python train.py --arch="crnn" --model="CTC audio transcriber" --dataset="short read English sentences (LibriTTS-R)" --train_examples=26041 --n_mels=80 --hop_length=160 --input="log_mel" --spec_augment=true --win_length=400 --tokenizer="char" --vocab_size=32 --norm="batchnorm" --activation="relu" --channel_attention="eca" --depths=[1, 1, 2, 1] --kernel_size=5 --stem="single" --widths=[96, 144, 208, 320] --rnn_width=256 --rnn="lstm" --bidirectional=false --rnn_residual=true --rnn_layers=6 --optimizer="soap" --beta2=0.99 --lr=0.0019 --beta1=0.95 --shampoo_beta=0.99 --eps=1e-08 --precondition_frequency=50 --max_precond_dim=1024 --merge_dims=false --one_sided=false --adamw_lr_other_params=0.00088 --steps=500 --batch_size=64 --epochs=1.2 --lr_schedule="wsd" --decay_fraction=0.4 --final_lr_fraction=0.05 --warmup_steps=100 --weight_decay=0.5 --adamw_weight_decay_other_params=0.05
Rows from block 7, named by matrix and row number. Each number is 200 + 40 x the weight over its row's rms, rounded and kept within 0 to 999. All counts start at 0.
# weight_hh_l0: LSTM recurrent weights (gates i, f, g, o stacked) (model.rnn.2.rnn.weight_hh_l0, 1024x256), inputs 208-255
weight_hh_l0.105,198,251,169,195,152,155,220,171,222,231,210,236,164,228,203,226,221,144,273,150,190,261,174,183,216,152,138,151,135,146,155,187,256,213,239,195,194,202,223,224,179,220,246,207,147,275,257,205
weight_hh_l0.106,188,188,202,190,224,189,150,208,191,114,146,218,125,217,270,201,137,149,166,196,160,218,254,191,221,121,153,161,244,186,178,117,181,257,222,149,158,148,161,199,197,196,180,175,234,258,155,186
weight_hh_l0.107,176,191,221,210,231,150,117,187,167,187,192,223,187,289,196,236,320,244,211,203,235,205,211,184,227,197,159,179,235,272,209,255,195,194,229,119,195,125,155,195,197,232,268,258,187,204,175,248
weight_hh_l0.108,151,121,216,106,179,158,128,153,238,164,106,221,200,216,155,251,194,183,152,169,228,195,185,136,149,197,196,214,110,169,213,182,177,232,225,214,211,192,254,219,174,153,190,178,277,239,174,218
weight_hh_l0.109,191,119,154,186,218,170,163,245,178,142,186,155,203,207,198,242,236,168,241,190,166,188,189,154,153,205,227,148,138,153,187,170,260,214,257,239,259,261,183,214,181,198,220,283,195,313,230,184
weight_hh_l0.110,236,262,234,145,169,183,235,245,173,213,223,148,181,201,147,177,172,263,179,197,215,201,198,131,254,177,153,126,193,224,254,198,157,212,245,253,273,176,254,219,201,240,183,218,225,181,180,217
weight_hh_l0.111,193,215,180,278,203,153,251,193,180,195,235,118,228,162,214,250,151,159,179,186,143,279,207,159,226,198,170,245,200,212,222,212,256,161,97,135,191,182,205,227,204,238,122,205,211,228,239,161
weight_hh_l0.112,177,232,218,145,168,160,256,190,260,229,270,181,132,156,241,201,142,173,190,199,195,266,256,259,204,205,207,219,260,178,187,162,175,172,164,227,198,192,135,194,228,161,174,172,238,269,203,189
weight_hh_l0.113,129,199,216,203,231,166,241,210,219,194,190,203,207,235,241,239,246,227,182,247,221,95,228,143,253,250,176,211,242,270,162,194,196,125,362,147,212,266,199,220,205,191,209,128,147,154,231,201
weight_hh_l0.114,166,234,228,101,190,225,129,155,258,167,195,280,281,253,253,165,227,147,199,214,156,160,187,219,243,151,238,172,197,272,159,141,219,170,277,126,263,187,179,219,204,253,181,213,264,142,212,171
weight_hh_l0.115,168,253,160,133,180,194,192,199,156,181,222,222,253,179,235,224,164,218,206,260,259,198,162,197,178,207,136,261,200,240,136,170,255,249,187,229,141,173,192,225,179,179,184,157,249,178,251,167
weight_hh_l0.116,130,331,222,140,143,164,193,198,183,228,209,171,216,194,210,154,217,230,234,183,150,162,254,251,228,187,183,252,213,256,185,226,176,139,218,178,228,225,226,208,240,189,149,159,241,180,230,139
weight_hh_l0.117,267,207,189,182,251,196,257,238,162,167,174,192,234,110,193,226,182,162,282,242,219,158,238,160,146,261,211,181,186,235,177,186,158,159,268,68,246,245,218,199,234,184,281,156,212,177,204,154
weight_hh_l0.118,196,192,178,179,242,149,124,136,182,151,169,226,201,126,230,174,191,221,143,138,225,247,234,228,220,186,139,183,199,257,150,176,219,183,163,174,185,234,221,208,222,226,138,244,110,194,251,109
weight_hh_l0.119,247,264,217,180,240,165,134,184,188,189,195,176,254,241,252,139,250,236,134,271,148,216,201,257,147,173,215,252,268,170,249,194,194,195,110,165,203,173,188,181,172,163,216,226,202,254,176,252
weight_hh_l0.120,232,229,235,234,280,203,152,175,155,210,203,195,175,232,171,221,180,147,216,245,172,167,182,194,230,235,205,161,260,170,166,191,217,266,254,169,172,205,248,153,250,174,178,183,231,226,178,213
weight_hh_l0.121,235,216,223,227,198,271,251,202,269,237,187,113,229,189,184,199,194,246,187,114,172,204,185,169,194,196,201,156,178,202,169,278,187,126,200,237,244,235,272,262,262,224,222,216,131,145,226,227
weight_hh_l0.122,122,160,188,182,155,252,216,136,155,180,199,190,222,228,230,208,134,128,238,201,194,201,273,187,247,181,171,262,156,229,186,138,161,168,247,239,207,86,261,212,252,267,215,152,251,102,254,128
weight_hh_l0.123,229,259,187,147,144,204,246,165,227,179,164,203,238,245,210,273,241,146,213,276,266,220,174,193,207,220,210,209,166,242,114,164,200,166,113,227,173,221,217,213,195,187,104,159,176,197,148,172
weight_hh_l0.124,170,262,154,126,161,212,258,134,238,213,227,152,196,234,264,191,203,172,247,228,199,125,163,236,173,162,257,180,122,263,125,195,217,170,177,180,197,158,168,133,191,169,174,204,214,226,204,180
weight_hh_l0.125,265,205,173,233,267,205,174,185,220,222,212,227,178,109,264,192,231,209,175,176,276,155,198,223,222,141,257,230,198,226,172,204,172,241,239,200,168,152,196,106,241,234,173,163,126,162,183,150
weight_hh_l0.126,245,216,225,227,214,266,198,178,167,219,189,212,204,221,225,153,173,193,159,218,165,201,212,222,225,216,91,170,223,196,133,133,243,201,217,237,179,134,200,113,230,170,200,198,224,223,179,219
weight_hh_l0.127,270,254,221,174,143,174,227,208,140,204,169,119,176,113,193,176,174,166,194,244,177,230,143,274,181,148,169,162,176,147,223,267,178,250,153,212,247,303,227,237,228,226,174,215,158,138,214,168
weight_hh_l0.128,194,203,145,150,211,165,168,170,187,255,219,233,247,153,151,159,254,195,198,175,165,231,231,218,262,133,227,121,215,185,237,285,243,219,117,222,149,220,189,234,217,183,180,189,266,272,179,235
weight_hh_l0.129,182,176,187,227,169,244,203,151,177,148,290,213,247,190,244,212,227,197,125,196,152,196,175,178,226,194,184,148,181,187,229,160,148,223,180,131,154,143,203,177,181,188,281,226,180,175,235,264
weight_hh_l0.130,147,248,235,235,170,244,186,206,215,202,219,234,142,201,192,189,193,218,266,188,188,250,176,142,156,166,198,182,187,176,187,155,211,184,235,229,158,138,159,144,144,210,237,233,256,227,135,155
weight_hh_l0.131,243,172,180,235,186,182,230,167,169,165,203,139,264,238,122,194,204,232,97,238,182,176,189,219,175,149,138,247,250,179,223,172,167,211,225,228,138,169,256,166,229,161,264,199,159,158,207,256
weight_hh_l0.132,159,232,227,180,209,212,160,147,133,209,220,222,138,217,146,273,211,185,195,185,152,235,237,164,167,198,191,208,240,218,198,268,211,174,275,251,132,275,255,199,150,125,165,272,210,231,115,214
weight_hh_l0.133,183,224,222,168,156,177,172,165,194,180,228,174,185,207,154,164,148,218,242,122,199,269,252,153,239,238,146,237,178,210,162,211,212,220,185,256,228,248,228,187,218,167,140,143,201,173,243,208
weight_hh_l0.134,168,273,175,254,153,198,287,175,170,242,209,205,223,273,170,185,178,288,236,142,175,258,188,159,227,233,137,278,230,254,197,207,268,149,264,247,238,241,216,141,235,191,120,199,189,148,220,231
weight_hh_l0.135,189,177,234,202,247,254,232,214,174,172,151,292,169,136,291,244,243,237,118,187,162,194,181,226,226,163,101,212,160,207,237,233,259,110,187,176,253,184,232,199,141,205,239,207,216,152,163,172
weight_hh_l0.136,148,172,183,212,236,164,144,217,176,180,274,230,267,150,180,235,258,179,183,234,158,176,237,201,221,236,129,228,223,192,229,196,250,184,245,136,216,144,207,269,243,160,176,210,162,157,174,174
weight_hh_l0.137,234,263,214,198,193,247,130,142,183,183,174,231,210,163,150,240,167,106,192,238,219,141,257,168,256,181,223,162,187,162,226,166,257,202,258,218,198,183,222,248,254,208,146,188,212,278,202,216
weight_hh_l0.138,159,243,137,284,163,233,192,180,176,200,233,225,221,147,247,233,124,203,247,184,182,276,216,211,170,193,274,175,217,129,168,192,255,204,149,189,208,266,224,188,210,166,153,201,226,203,132,235
weight_hh_l0.139,184,155,198,107,253,209,193,240,186,257,279,248,191,198,208,204,245,153,267,179,229,298,189,154,204,160,233,156,200,149,249,140,239,198,257,231,156,155,221,205,158,273,216,194,242,134,197,148
weight_hh_l0.140,234,182,182,131,168,160,208,201,252,220,175,173,230,170,211,197,192,159,182,220,236,218,224,200,199,196,198,174,185,180,197,192,236,198,288,171,186,225,227,187,186,168,179,187,165,151,263,151
weight_hh_l0.141,195,135,205,99,176,234,178,187,281,155,206,209,185,207,174,207,72,128,230,184,215,243,182,211,179,138,244,161,175,179,208,234,223,183,175,237,191,181,214,228,229,181,279,194,153,125,255,167
weight_hh_l0.142,155,150,165,193,203,158,249,174,250,165,215,217,233,202,206,188,112,151,130,140,192,232,210,134,232,138,236,210,222,220,187,215,238,248,215,205,201,263,162,176,224,194,101,159,258,215,270,181
weight_hh_l0.143,134,175,170,213,251,153,246,217,250,212,252,176,227,267,263,195,245,211,207,201,245,254,162,219,209,215,181,190,256,148,143,224,165,165,253,216,234,216,248,258,266,162,195,247,195,190,154,146
weight_hh_l0.144,202,206,208,184,129,193,204,241,213,194,273,237,176,205,203,264,220,214,203,212,207,255,219,202,216,236,155,141,235,170,191,202,179,273,298,118,229,258,245,201,258,174,167,210,175,211,259,148
weight_hh_l0.145,219,162,181,192,173,247,224,262,197,237,153,224,275,238,229,214,282,225,235,160,185,212,140,239,186,169,134,150,186,206,208,267,226,211,293,196,210,177,225,244,220,249,277,248,156,211,208,268
weight_hh_l0.146,165,167,201,194,225,204,160,209,261,241,287,285,244,251,247,258,169,212,212,155,153,113,234,180,162,238,213,143,149,141,200,162,230,187,145,126,261,149,160,244,241,219,176,195,201,217,295,214
weight_hh_l0.147,176,242,186,231,168,270,175,156,227,250,260,199,191,230,267,239,195,172,181,216,243,239,222,242,215,158,216,169,210,264,159,212,231,222,191,180,224,217,220,155,255,171,204,190,193,190,145,156
weight_hh_l0.148,274,193,189,181,212,180,203,168,217,137,149,130,242,175,167,215,191,191,138,145,255,255,135,168,242,149,282,328,156,174,227,161,134,267,219,243,153,248,239,166,228,219,266,166,164,189,237,150
weight_hh_l0.149,214,225,136,224,194,258,117,176,179,176,225,199,241,214,195,122,138,169,176,164,183,235,151,197,177,150,195,140,256,197,199,179,242,216,254,244,229,166,223,208,149,221,200,236,150,176,133,186
weight_hh_l0.150,191,244,158,181,170,180,206,257,154,275,147,198,221,232,135,257,238,248,186,180,258,241,238,203,156,180,246,209,193,166,243,223,234,195,304,192,205,234,179,207,211,264,195,165,268,197,258,185
weight_hh_l0.151,193,170,248,218,218,242,150,159,220,175,224,111,209,193,195,252,180,157,217,162,181,175,178,217,219,188,266,222,167,174,163,163,221,182,170,212,244,169,179,259,190,211,212,252,208,210,261,168
weight_hh_l0.152,121,153,189,193,223,156,220,175,189,157,164,339,238,230,119,197,217,198,230,178,212,257,231,172,216,165,216,198,286,261,227,220,169,165,273,210,156,174,160,216,266,131,212,245,194,219,227,199
weight_hh_l0.153,166,207,159,182,128,171,258,113,245,237,179,175,220,221,183,148,252,197,212,179,131,168,193,224,188,144,209,193,214,147,152,191,133,237,184,197,200,164,263,223,247,199,248,253,143,204,216,167
weight_hh_l0.154,260,217,156,238,144,269,158,150,171,141,187,269,245,235,131,227,229,156,177,177,231,180,154,298,213,261,115,232,147,264,156,177,231,195,142,121,239,245,172,147,232,191,170,214,250,191,174,167
weight_hh_l0.155,180,201,229,200,166,147,128,203,233,234,189,202,136,260,255,261,260,232,186,203,164,218,155,207,210,249,181,192,146,279,216,180,234,211,187,163,171,144,150,176,238,166,256,191,262,265,200,156
weight_hh_l0.156,242,205,94,187,171,205,240,232,133,139,289,236,199,154,195,223,174,276,219,112,229,140,206,209,220,236,253,176,174,183,229,199,238,231,162,258,183,132,209,131,144,134,201,158,237,187,205,233
weight_hh_l0.157,211,257,118,223,207,202,222,148,159,206,251,170,258,259,185,268,210,169,223,272,192,232,222,236,176,243,175,284,157,151,188,236,215,142,222,160,168,218,274,187,168,214,162,208,166,154,186,189
weight_hh_l0.158,241,248,209,252,178,133,242,273,169,234,184,237,197,195,250,197,217,178,217,182,193,149,181,211,214,179,192,146,142,221,185,197,208,270,208,179,208,219,144,243,183,165,202,158,177,258,159,136
weight_hh_l0.159,180,166,105,180,234,205,301,235,150,182,280,220,194,229,242,197,226,121,194,256,174,218,195,256,244,204,126,205,176,207,214,139,168,209,225,221,241,169,245,229,264,176,181,115,221,83,241,250
weight_hh_l0.160,221,217,221,262,177,154,196,223,236,200,227,193,109,171,293,177,246,179,134,258,170,238,223,237,166,213,260,141,224,238,217,214,215,214,212,163,259,201,150,215,208,197,198,190,133,204,237,177
weight_hh_l0.161,247,175,162,179,189,158,273,206,187,198,217,185,161,245,185,208,180,159,207,226,134,188,169,229,183,242,175,110,179,197,218,237,161,172,194,251,252,257,221,239,198,161,146,225,180,100,236,180
weight_hh_l0.162,111,350,191,185,200,215,184,224,235,260,166,157,175,153,232,227,211,251,216,159,174,86,192,180,254,179,212,247,238,237,165,211,203,155,150,251,224,252,207,185,270,187,158,179,227,205,191,232
weight_hh_l0.163,244,215,208,201,181,176,200,218,189,235,239,241,237,239,123,185,195,143,154,271,167,202,212,221,172,253,236,209,260,147,242,161,190,260,129,256,176,196,241,158,159,260,162,200,177,259,134,244
weight_hh_l0.164,234,243,223,239,186,194,228,130,242,203,259,138,245,263,270,132,158,172,137,132,206,204,155,220,233,126,186,185,152,187,202,143,263,145,168,247,207,144,240,151,237,117,201,214,155,138,151,153
weight_hh_l0.165,199,246,231,128,219,224,199,171,137,197,199,231,280,180,214,256,206,122,227,245,177,288,184,129,200,207,142,168,175,223,109,212,138,195,215,156,235,125,236,137,202,157,262,200,192,205,211,174
weight_hh_l0.166,174,200,201,98,209,259,167,222,228,162,263,224,280,261,208,205,160,154,172,234,151,158,179,224,173,175,211,217,150,221,203,179,161,108,310,160,238,218,172,135,190,252,177,232,229,218,225,109
weight_hh_l0.167,222,299,196,216,233,215,155,228,183,274,204,160,233,212,132,155,165,183,174,201,180,171,180,207,151,148,157,173,170,254,205,245,241,242,141,249,215,243,222,248,136,227,198,253,125,153,169,199
weight_hh_l0.168,194,262,194,240,164,197,192,187,161,157,228,153,149,175,246,203,243,233,194,191,230,160,146,220,205,217,117,148,79,196,137,213,202,136,144,198,180,136,250,213,183,155,169,190,128,240,225,219
weight_hh_l0.169,202,246,161,217,242,186,233,164,276,161,201,264,217,307,166,211,154,254,209,182,228,225,232,246,223,133,218,195,160,180,192,220,177,202,239,151,264,210,224,182,152,181,156,238,153,173,120,158
weight_hh_l0.170,240,197,193,192,269,147,128,252,193,230,226,195,147,242,235,229,244,185,156,199,223,167,170,200,259,194,169,221,222,108,225,135,204,142,160,240,190,237,208,255,221,233,190,176,164,199,301,172
weight_hh_l0.171,167,205,113,111,157,273,214,190,180,197,214,194,236,227,228,128,192,198,182,158,222,222,207,213,223,237,190,151,207,175,146,217,257,184,257,164,162,189,217,154,213,156,245,135,100,251,184,187
weight_hh_l0.172,211,240,178,84,261,213,179,205,249,235,275,164,225,262,195,279,155,123,221,184,192,166,180,193,157,179,222,203,177,264,231,254,129,171,192,215,147,203,153,206,194,258,236,220,156,175,158,218
weight_hh_l0.173,216,192,164,180,179,217,230,206,164,249,187,129,267,267,144,224,180,235,168,180,198,272,204,202,227,186,255,309,231,163,152,220,159,168,179,116,185,219,186,248,208,226,264,181,224,187,274,222
weight_hh_l0.174,225,190,218,127,198,164,250,225,205,179,149,198,228,182,207,182,210,215,231,235,171,217,200,243,132,180,168,212,212,158,175,179,177,237,206,175,234,260,163,197,182,243,216,198,213,213,144,182
weight_hh_l0.175,225,263,207,147,164,240,224,167,194,204,227,147,180,226,274,189,141,196,160,240,221,153,229,251,161,177,158,204,202,207,227,208,147,204,288,207,195,160,131,192,161,141,185,262,245,191,147,142
weight_hh_l0.176,189,152,209,180,203,259,224,143,189,155,287,125,216,178,186,227,187,190,177,185,233,142,243,158,236,259,188,248,169,183,227,160,186,173,118,204,197,242,279,255,160,253,257,229,220,160,155,190
weight_hh_l0.177,243,235,232,240,204,190,282,151,263,229,227,170,252,198,155,194,121,247,256,218,216,226,240,187,191,172,161,160,178,100,139,203,273,229,200,267,259,156,212,238,184,171,237,242,177,233,137,197
weight_hh_l0.178,132,268,202,253,155,220,232,194,168,208,190,283,178,259,196,234,252,215,222,207,249,151,182,241,173,184,171,233,211,203,178,232,168,217,141,52,216,221,246,232,266,225,157,145,200,187,169,181
weight_hh_l0.179,187,197,213,250,190,186,200,231,234,201,217,69,251,198,250,185,219,296,219,217,162,119,240,173,181,156,224,256,206,269,195,267,196,204,217,240,169,220,242,137,219,245,201,234,207,154,218,188
weight_hh_l0.180,169,251,179,122,192,184,181,237,193,169,175,187,174,192,202,148,265,216,198,232,185,216,257,244,242,227,221,179,179,219,160,195,161,131,222,190,241,155,235,234,195,264,219,137,209,197,164,156
weight_hh_l0.181,266,183,240,178,167,292,204,186,216,165,185,256,230,158,209,176,248,233,189,164,188,188,168,209,194,206,214,212,258,276,188,190,185,204,127,203,202,242,242,159,172,173,136,238,143,254,163,227
weight_hh_l0.182,190,224,159,222,198,206,281,156,235,182,221,230,205,177,188,228,231,198,150,148,153,224,160,220,165,106,210,148,258,168,165,249,161,133,271,173,251,253,235,254,173,223,167,200,221,157,181,160
weight_hh_l0.183,214,208,226,135,218,237,151,200,227,169,167,188,137,120,204,274,171,165,187,202,154,195,257,167,200,186,168,219,170,175,144,182,179,165,200,203,170,171,281,205,148,201,188,246,210,203,173,158
weight_hh_l0.184,225,264,167,196,220,194,136,169,178,166,139,188,169,169,193,135,244,138,204,162,152,141,241,157,180,137,259,285,214,200,151,216,160,149,244,166,231,166,137,286,219,188,247,283,180,190,162,213
weight_hh_l0.185,222,247,261,210,173,208,222,200,256,179,253,222,176,253,187,172,214,209,250,254,211,204,162,197,162,227,262,168,190,228,201,199,149,155,238,264,182,166,206,140,190,212,156,145,186,169,154,119
weight_hh_l0.186,155,183,231,215,175,233,178,233,252,177,214,183,160,194,215,199,271,225,199,223,236,256,174,199,235,193,278,137,172,218,230,225,250,153,278,123,250,182,243,231,230,221,225,150,218,186,227,251
weight_hh_l0.187,167,247,266,194,200,225,198,171,178,232,282,183,199,169,251,159,188,246,166,212,219,174,226,252,205,218,205,187,185,255,194,183,190,207,207,227,256,173,172,193,185,221,244,226,159,184,176,183
weight_hh_l0.188,205,192,179,136,231,214,187,240,165,122,155,310,150,190,229,236,129,206,259,161,166,180,224,194,187,178,203,157,193,199,182,191,238,177,240,146,193,246,211,188,184,176,168,202,182,244,155,193
weight_hh_l0.189,179,122,248,133,134,185,201,210,183,186,191,238,211,210,120,243,208,165,176,163,173,153,145,140,234,173,142,190,182,211,201,265,112,220,234,256,233,138,259,148,206,215,163,197,155,179,230,249
weight_hh_l0.190,194,176,270,149,180,158,208,132,240,229,272,156,187,116,131,221,155,235,243,214,160,166,201,246,183,216,208,190,163,194,180,142,236,187,166,149,210,210,210,246,244,168,242,165,183,191,272,185
weight_hh_l0.191,217,149,172,233,245,158,169,215,165,261,224,140,288,209,195,182,214,175,172,169,202,250,226,264,182,201,171,222,183,155,167,278,184,180,83,184,150,197,208,223,134,171,210,166,186,260,204,225
weight_hh_l0.192,254,229,237,153,153,153,241,233,203,223,236,245,180,205,154,215,230,211,116,253,210,229,230,206,153,146,232,183,229,178,182,204,180,220,344,157,205,209,164,203,251,223,238,200,214,231,194,157
weight_hh_l0.193,238,309,207,208,230,185,148,236,228,206,157,226,257,244,234,136,263,204,192,187,202,196,202,198,189,189,159,226,226,212,160,101,223,131,248,172,177,189,170,158,188,200,219,191,161,124,262,114
weight_hh_l0.194,151,244,251,220,167,262,217,203,132,195,215,142,196,202,181,249,249,196,170,175,172,193,243,147,139,242,165,227,210,233,235,163,248,208,188,203,184,134,226,148,235,144,172,195,245,223,132,158
weight_hh_l0.195,208,199,186,151,216,247,169,246,279,179,176,272,205,146,265,167,154,178,159,223,164,152,155,117,166,171,187,205,239,193,138,225,138,213,183,242,145,206,186,195,260,182,244,188,164,213,195,238
weight_hh_l0.196,241,209,266,190,238,199,230,233,200,126,220,265,228,205,229,158,158,227,188,249,228,225,133,232,187,202,234,196,248,223,120,221,244,170,192,174,158,181,243,154,227,176,160,156,160,158,187,132
weight_hh_l0.197,145,244,99,184,241,241,226,157,174,195,250,170,261,208,232,169,187,141,173,185,222,116,258,187,239,176,154,216,255,260,171,263,140,159,213,190,247,257,190,231,279,192,154,132,169,212,243,180
weight_hh_l0.198,156,187,195,255,166,143,261,140,186,209,197,105,222,173,265,226,176,232,236,154,194,153,256,199,169,196,144,175,199,145,170,171,205,231,150,253,161,219,265,113,226,136,217,176,172,202,244,162
weight_hh_l0.199,142,246,293,183,205,184,146,237,208,235,133,209,200,190,241,188,229,236,249,153,249,277,207,133,180,200,197,212,195,207,212,216,191,202,136,182,140,248,172,177,211,171,210,211,203,270,133,221
weight_hh_l0.200,177,276,246,110,141,222,170,198,206,186,165,183,193,265,234,149,176,147,183,249,202,187,218,212,147,173,219,180,209,192,183,207,246,205,246,159,148,249,232,206,135,172,254,195,207,209,221,222
weight_hh_l0.201,197,182,220,230,140,231,187,178,212,168,184,185,175,164,155,146,170,186,273,170,216,150,199,168,193,148,213,109,182,243,170,196,295,166,236,158,178,160,194,246,286,163,185,198,133,240,234,189
weight_hh_l0.202,268,193,217,134,155,214,139,186,164,140,173,142,197,222,256,191,211,267,268,143,189,237,230,214,144,282,243,255,270,239,203,254,134,134,248,274,225,222,220,123,188,225,169,219,155,154,144,163
weight_hh_l0.203,238,138,208,189,190,228,229,173,180,219,232,187,257,248,184,165,175,239,255,165,220,233,239,166,243,143,177,168,282,217,196,197,197,182,257,178,179,277,169,232,170,223,218,241,194,235,181,195
weight_hh_l0.204,231,236,187,178,203,164,216,171,171,155,259,191,194,130,209,187,246,244,215,214,244,196,154,203,156,156,155,168,208,177,211,175,268,192,208,166,172,235,169,232,230,171,180,161,205,295,161,153
weight_hh_l0.205,238,152,223,166,145,158,187,171,154,149,169,119,223,258,214,142,214,262,160,188,216,194,147,189,253,172,216,214,167,139,218,195,253,185,193,200,176,188,178,165,151,211,217,207,238,215,255,207
weight_hh_l0.206,230,190,149,201,157,193,242,131,208,217,259,188,185,152,269,268,156,162,225,207,161,160,174,252,239,170,223,166,144,148,134,228,215,227,223,238,207,222,256,249,187,177,136,176,148,137,227,201
weight_hh_l0.207,246,206,169,175,132,157,237,183,255,266,196,178,192,219,174,247,247,216,174,187,139,137,243,147,166,189,205,136,217,179,215,226,214,190,212,238,224,184,148,230,213,218,236,213,230,168,121,253
weight_hh_l0.208,109,170,247,202,141,248,150,130,197,208,140,222,190,196,173,238,172,203,274,189,170,192,195,154,199,182,150,220,220,254,199,253,172,240,292,143,225,266,198,232,151,221,233,227,148,201,174,165
weight_hh_l0.209,167,164,172,248,166,203,250,166,166,174,191,194,180,130,191,224,172,204,180,203,196,148,205,256,225,200,257,276,235,194,191,162,214,159,150,180,165,148,152,188,218,151,181,194,300,173,198,167
weight_hh_l0.210,116,202,239,166,222,219,244,179,272,193,233,223,257,270,221,206,174,185,195,217,191,139,212,167,200,155,212,164,219,206,220,182,160,157,244,150,163,131,219,236,160,201,189,196,198,131,214,178
weight_hh_l0.211,147,231,241,178,220,221,245,173,252,166,215,184,127,197,193,144,182,238,221,230,222,200,203,226,175,214,263,197,233,259,166,219,202,230,217,113,186,126,248,224,235,214,198,122,245,225,181,187
weight_hh_l0.212,147,140,240,243,168,152,248,206,129,204,212,165,167,248,243,163,165,171,231,250,237,207,206,226,180,179,229,194,160,216,204,177,155,146,236,175,154,161,171,172,256,152,216,142,179,149,178,206
weight_hh_l0.213,264,258,200,213,181,208,250,274,182,157,227,238,245,72,236,184,188,200,214,231,175,197,158,171,235,234,182,165,216,263,222,195,170,239,203,152,206,164,152,230,206,178,269,227,171,214,236,208
weight_hh_l0.214,128,243,224,217,181,248,117,191,203,193,284,246,211,213,250,179,223,166,188,152,248,154,193,170,171,191,146,239,145,164,225,192,223,167,250,188,165,161,144,192,245,171,197,175,230,219,205,210
weight_hh_l0.215,214,239,169,214,149,207,182,121,307,155,208,227,260,253,218,222,228,167,206,197,179,123,265,259,243,174,276,264,203,133,257,162,274,152,232,150,196,198,251,236,236,206,194,252,196,272,165,215
weight_hh_l0.216,157,135,141,213,242,222,238,198,283,273,182,175,181,164,233,169,141,166,188,162,221,159,188,167,174,221,203,239,235,180,155,176,216,219,151,176,160,266,273,232,195,257,149,167,171,179,189,218
weight_hh_l0.217,259,255,156,219,216,222,196,221,181,273,198,157,206,186,158,222,150,149,154,230,210,217,187,205,220,200,167,241,245,189,211,207,221,230,100,251,147,269,215,125,239,235,212,234,165,187,245,183
weight_hh_l0.218,226,214,173,162,218,235,229,228,210,221,183,206,215,155,248,211,262,170,260,221,251,226,152,194,254,140,199,139,164,191,139,211,134,183,163,199,233,229,268,197,166,190,224,237,206,148,149,186
weight_hh_l0.219,184,250,168,224,191,223,145,178,209,218,217,233,267,256,231,211,267,175,187,210,185,136,217,177,222,143,149,150,229,162,175,185,222,227,223,176,183,160,257,266,289,206,221,166,219,223,192,209
weight_hh_l0.220,206,146,212,218,162,169,194,247,230,132,148,188,249,272,175,216,199,237,208,202,229,125,239,198,251,169,189,158,175,201,225,272,148,191,101,178,150,200,221,143,251,187,127,181,197,236,191,202
weight_hh_l0.221,230,302,181,103,196,199,165,199,219,207,208,188,161,253,237,189,312,167,245,200,275,146,175,191,221,202,142,241,250,196,182,226,197,192,256,202,232,175,175,183,262,152,243,209,212,204,177,207
weight_hh_l0.222,201,188,153,153,202,129,169,208,202,137,144,228,231,151,257,231,119,191,150,151,158,225,188,249,226,258,168,201,187,224,242,247,180,202,265,204,231,209,156,255,210,157,135,206,181,163,164,145
weight_hh_l0.223,234,167,228,264,234,155,154,154,281,175,177,197,189,167,141,87,138,154,168,265,262,168,190,201,211,144,235,191,245,159,191,168,157,209,118,218,239,204,153,155,211,214,167,180,227,200,222,197
weight_hh_l0.224,181,277,235,244,176,187,219,181,151,248,198,215,264,195,211,183,302,148,172,184,207,217,186,198,175,193,170,188,183,223,176,156,173,133,224,153,240,101,197,179,171,162,181,207,165,191,120,171
weight_hh_l0.225,202,166,134,187,277,189,166,138,259,214,150,265,175,314,142,200,247,234,181,219,180,205,258,242,191,155,236,176,221,218,191,208,224,195,261,150,242,236,286,201,180,191,163,183,246,218,226,216
weight_hh_l0.226,196,179,189,166,232,166,157,222,194,209,173,211,188,150,142,179,151,199,204,174,282,250,227,153,170,207,226,176,241,216,205,175,139,194,271,266,174,162,239,216,174,187,226,200,225,219,175,140
weight_hh_l0.227,141,160,276,199,232,181,219,193,235,245,150,224,247,119,191,233,223,144,271,117,220,183,227,149,171,212,197,128,150,115,243,195,187,163,192,289,217,156,229,170,150,179,142,196,224,183,166,208
weight_hh_l0.228,265,270,211,226,208,222,266,189,212,197,224,191,253,181,259,197,245,243,202,264,267,218,226,182,235,223,116,167,192,281,246,188,224,159,216,246,212,237,242,191,209,248,206,228,167,207,223,211
weight_hh_l0.229,259,263,155,115,114,211,204,163,254,243,186,219,221,271,260,216,275,200,217,172,206,226,205,209,174,185,93,129,228,152,237,213,169,162,329,235,168,206,215,176,237,157,212,208,207,123,175,131
weight_hh_l0.230,156,181,192,195,127,233,229,203,171,162,148,169,125,256,212,276,186,210,215,168,212,207,215,251,149,125,241,179,231,243,195,190,193,184,246,187,189,212,191,191,209,182,176,127,129,275,245,218
weight_hh_l0.231,161,154,159,209,217,188,215,186,286,197,200,161,247,205,172,260,194,195,228,191,235,265,210,136,188,183,194,169,184,239,172,219,253,183,172,231,231,160,171,189,158,144,233,203,276,163,163,278
weight_hh_l0.232,157,200,132,251,217,201,137,184,150,134,179,192,230,193,257,197,178,231,239,166,214,203,189,238,122,200,172,117,193,218,169,136,189,180,210,183,268,214,229,176,201,220,238,261,200,245,200,253
weight_hh_l0.233,208,167,249,168,139,160,248,164,156,170,217,154,212,231,167,135,154,210,183,249,245,267,150,203,209,172,124,229,205,159,245,252,159,125,217,183,209,193,260,200,219,208,223,217,133,154,252,200
weight_hh_l0.234,162,223,157,136,192,237,199,212,217,186,169,176,218,136,246,213,164,203,242,227,203,133,209,237,233,206,171,222,143,178,244,173,231,131,234,182,237,175,258,158,188,159,244,195,225,189,154,245
weight_hh_l0.235,223,160,258,266,181,262,239,254,138,219,208,185,191,285,261,245,176,182,144,150,198,260,202,183,184,212,209,159,235,218,221,195,209,195,242,142,252,177,153,191,227,150,196,162,149,191,245,161
weight_hh_l0.236,157,157,235,242,179,175,156,177,243,191,265,226,217,243,252,257,180,237,164,171,189,162,175,175,230,244,218,211,137,218,247,181,202,239,176,235,240,176,158,226,206,143,228,223,173,167,201,210
weight_hh_l0.237,191,227,234,219,249,235,260,188,250,247,199,234,186,230,250,205,92,159,235,228,229,195,182,198,233,136,185,224,262,238,163,250,202,212,120,292,177,234,235,135,192,233,197,145,152,172,221,208
weight_hh_l0.238,253,245,228,202,193,183,213,177,212,152,205,200,217,170,269,186,193,213,222,201,159,252,245,185,160,221,150,167,257,196,129,157,264,175,233,185,211,149,177,248,183,266,237,122,158,167,260,215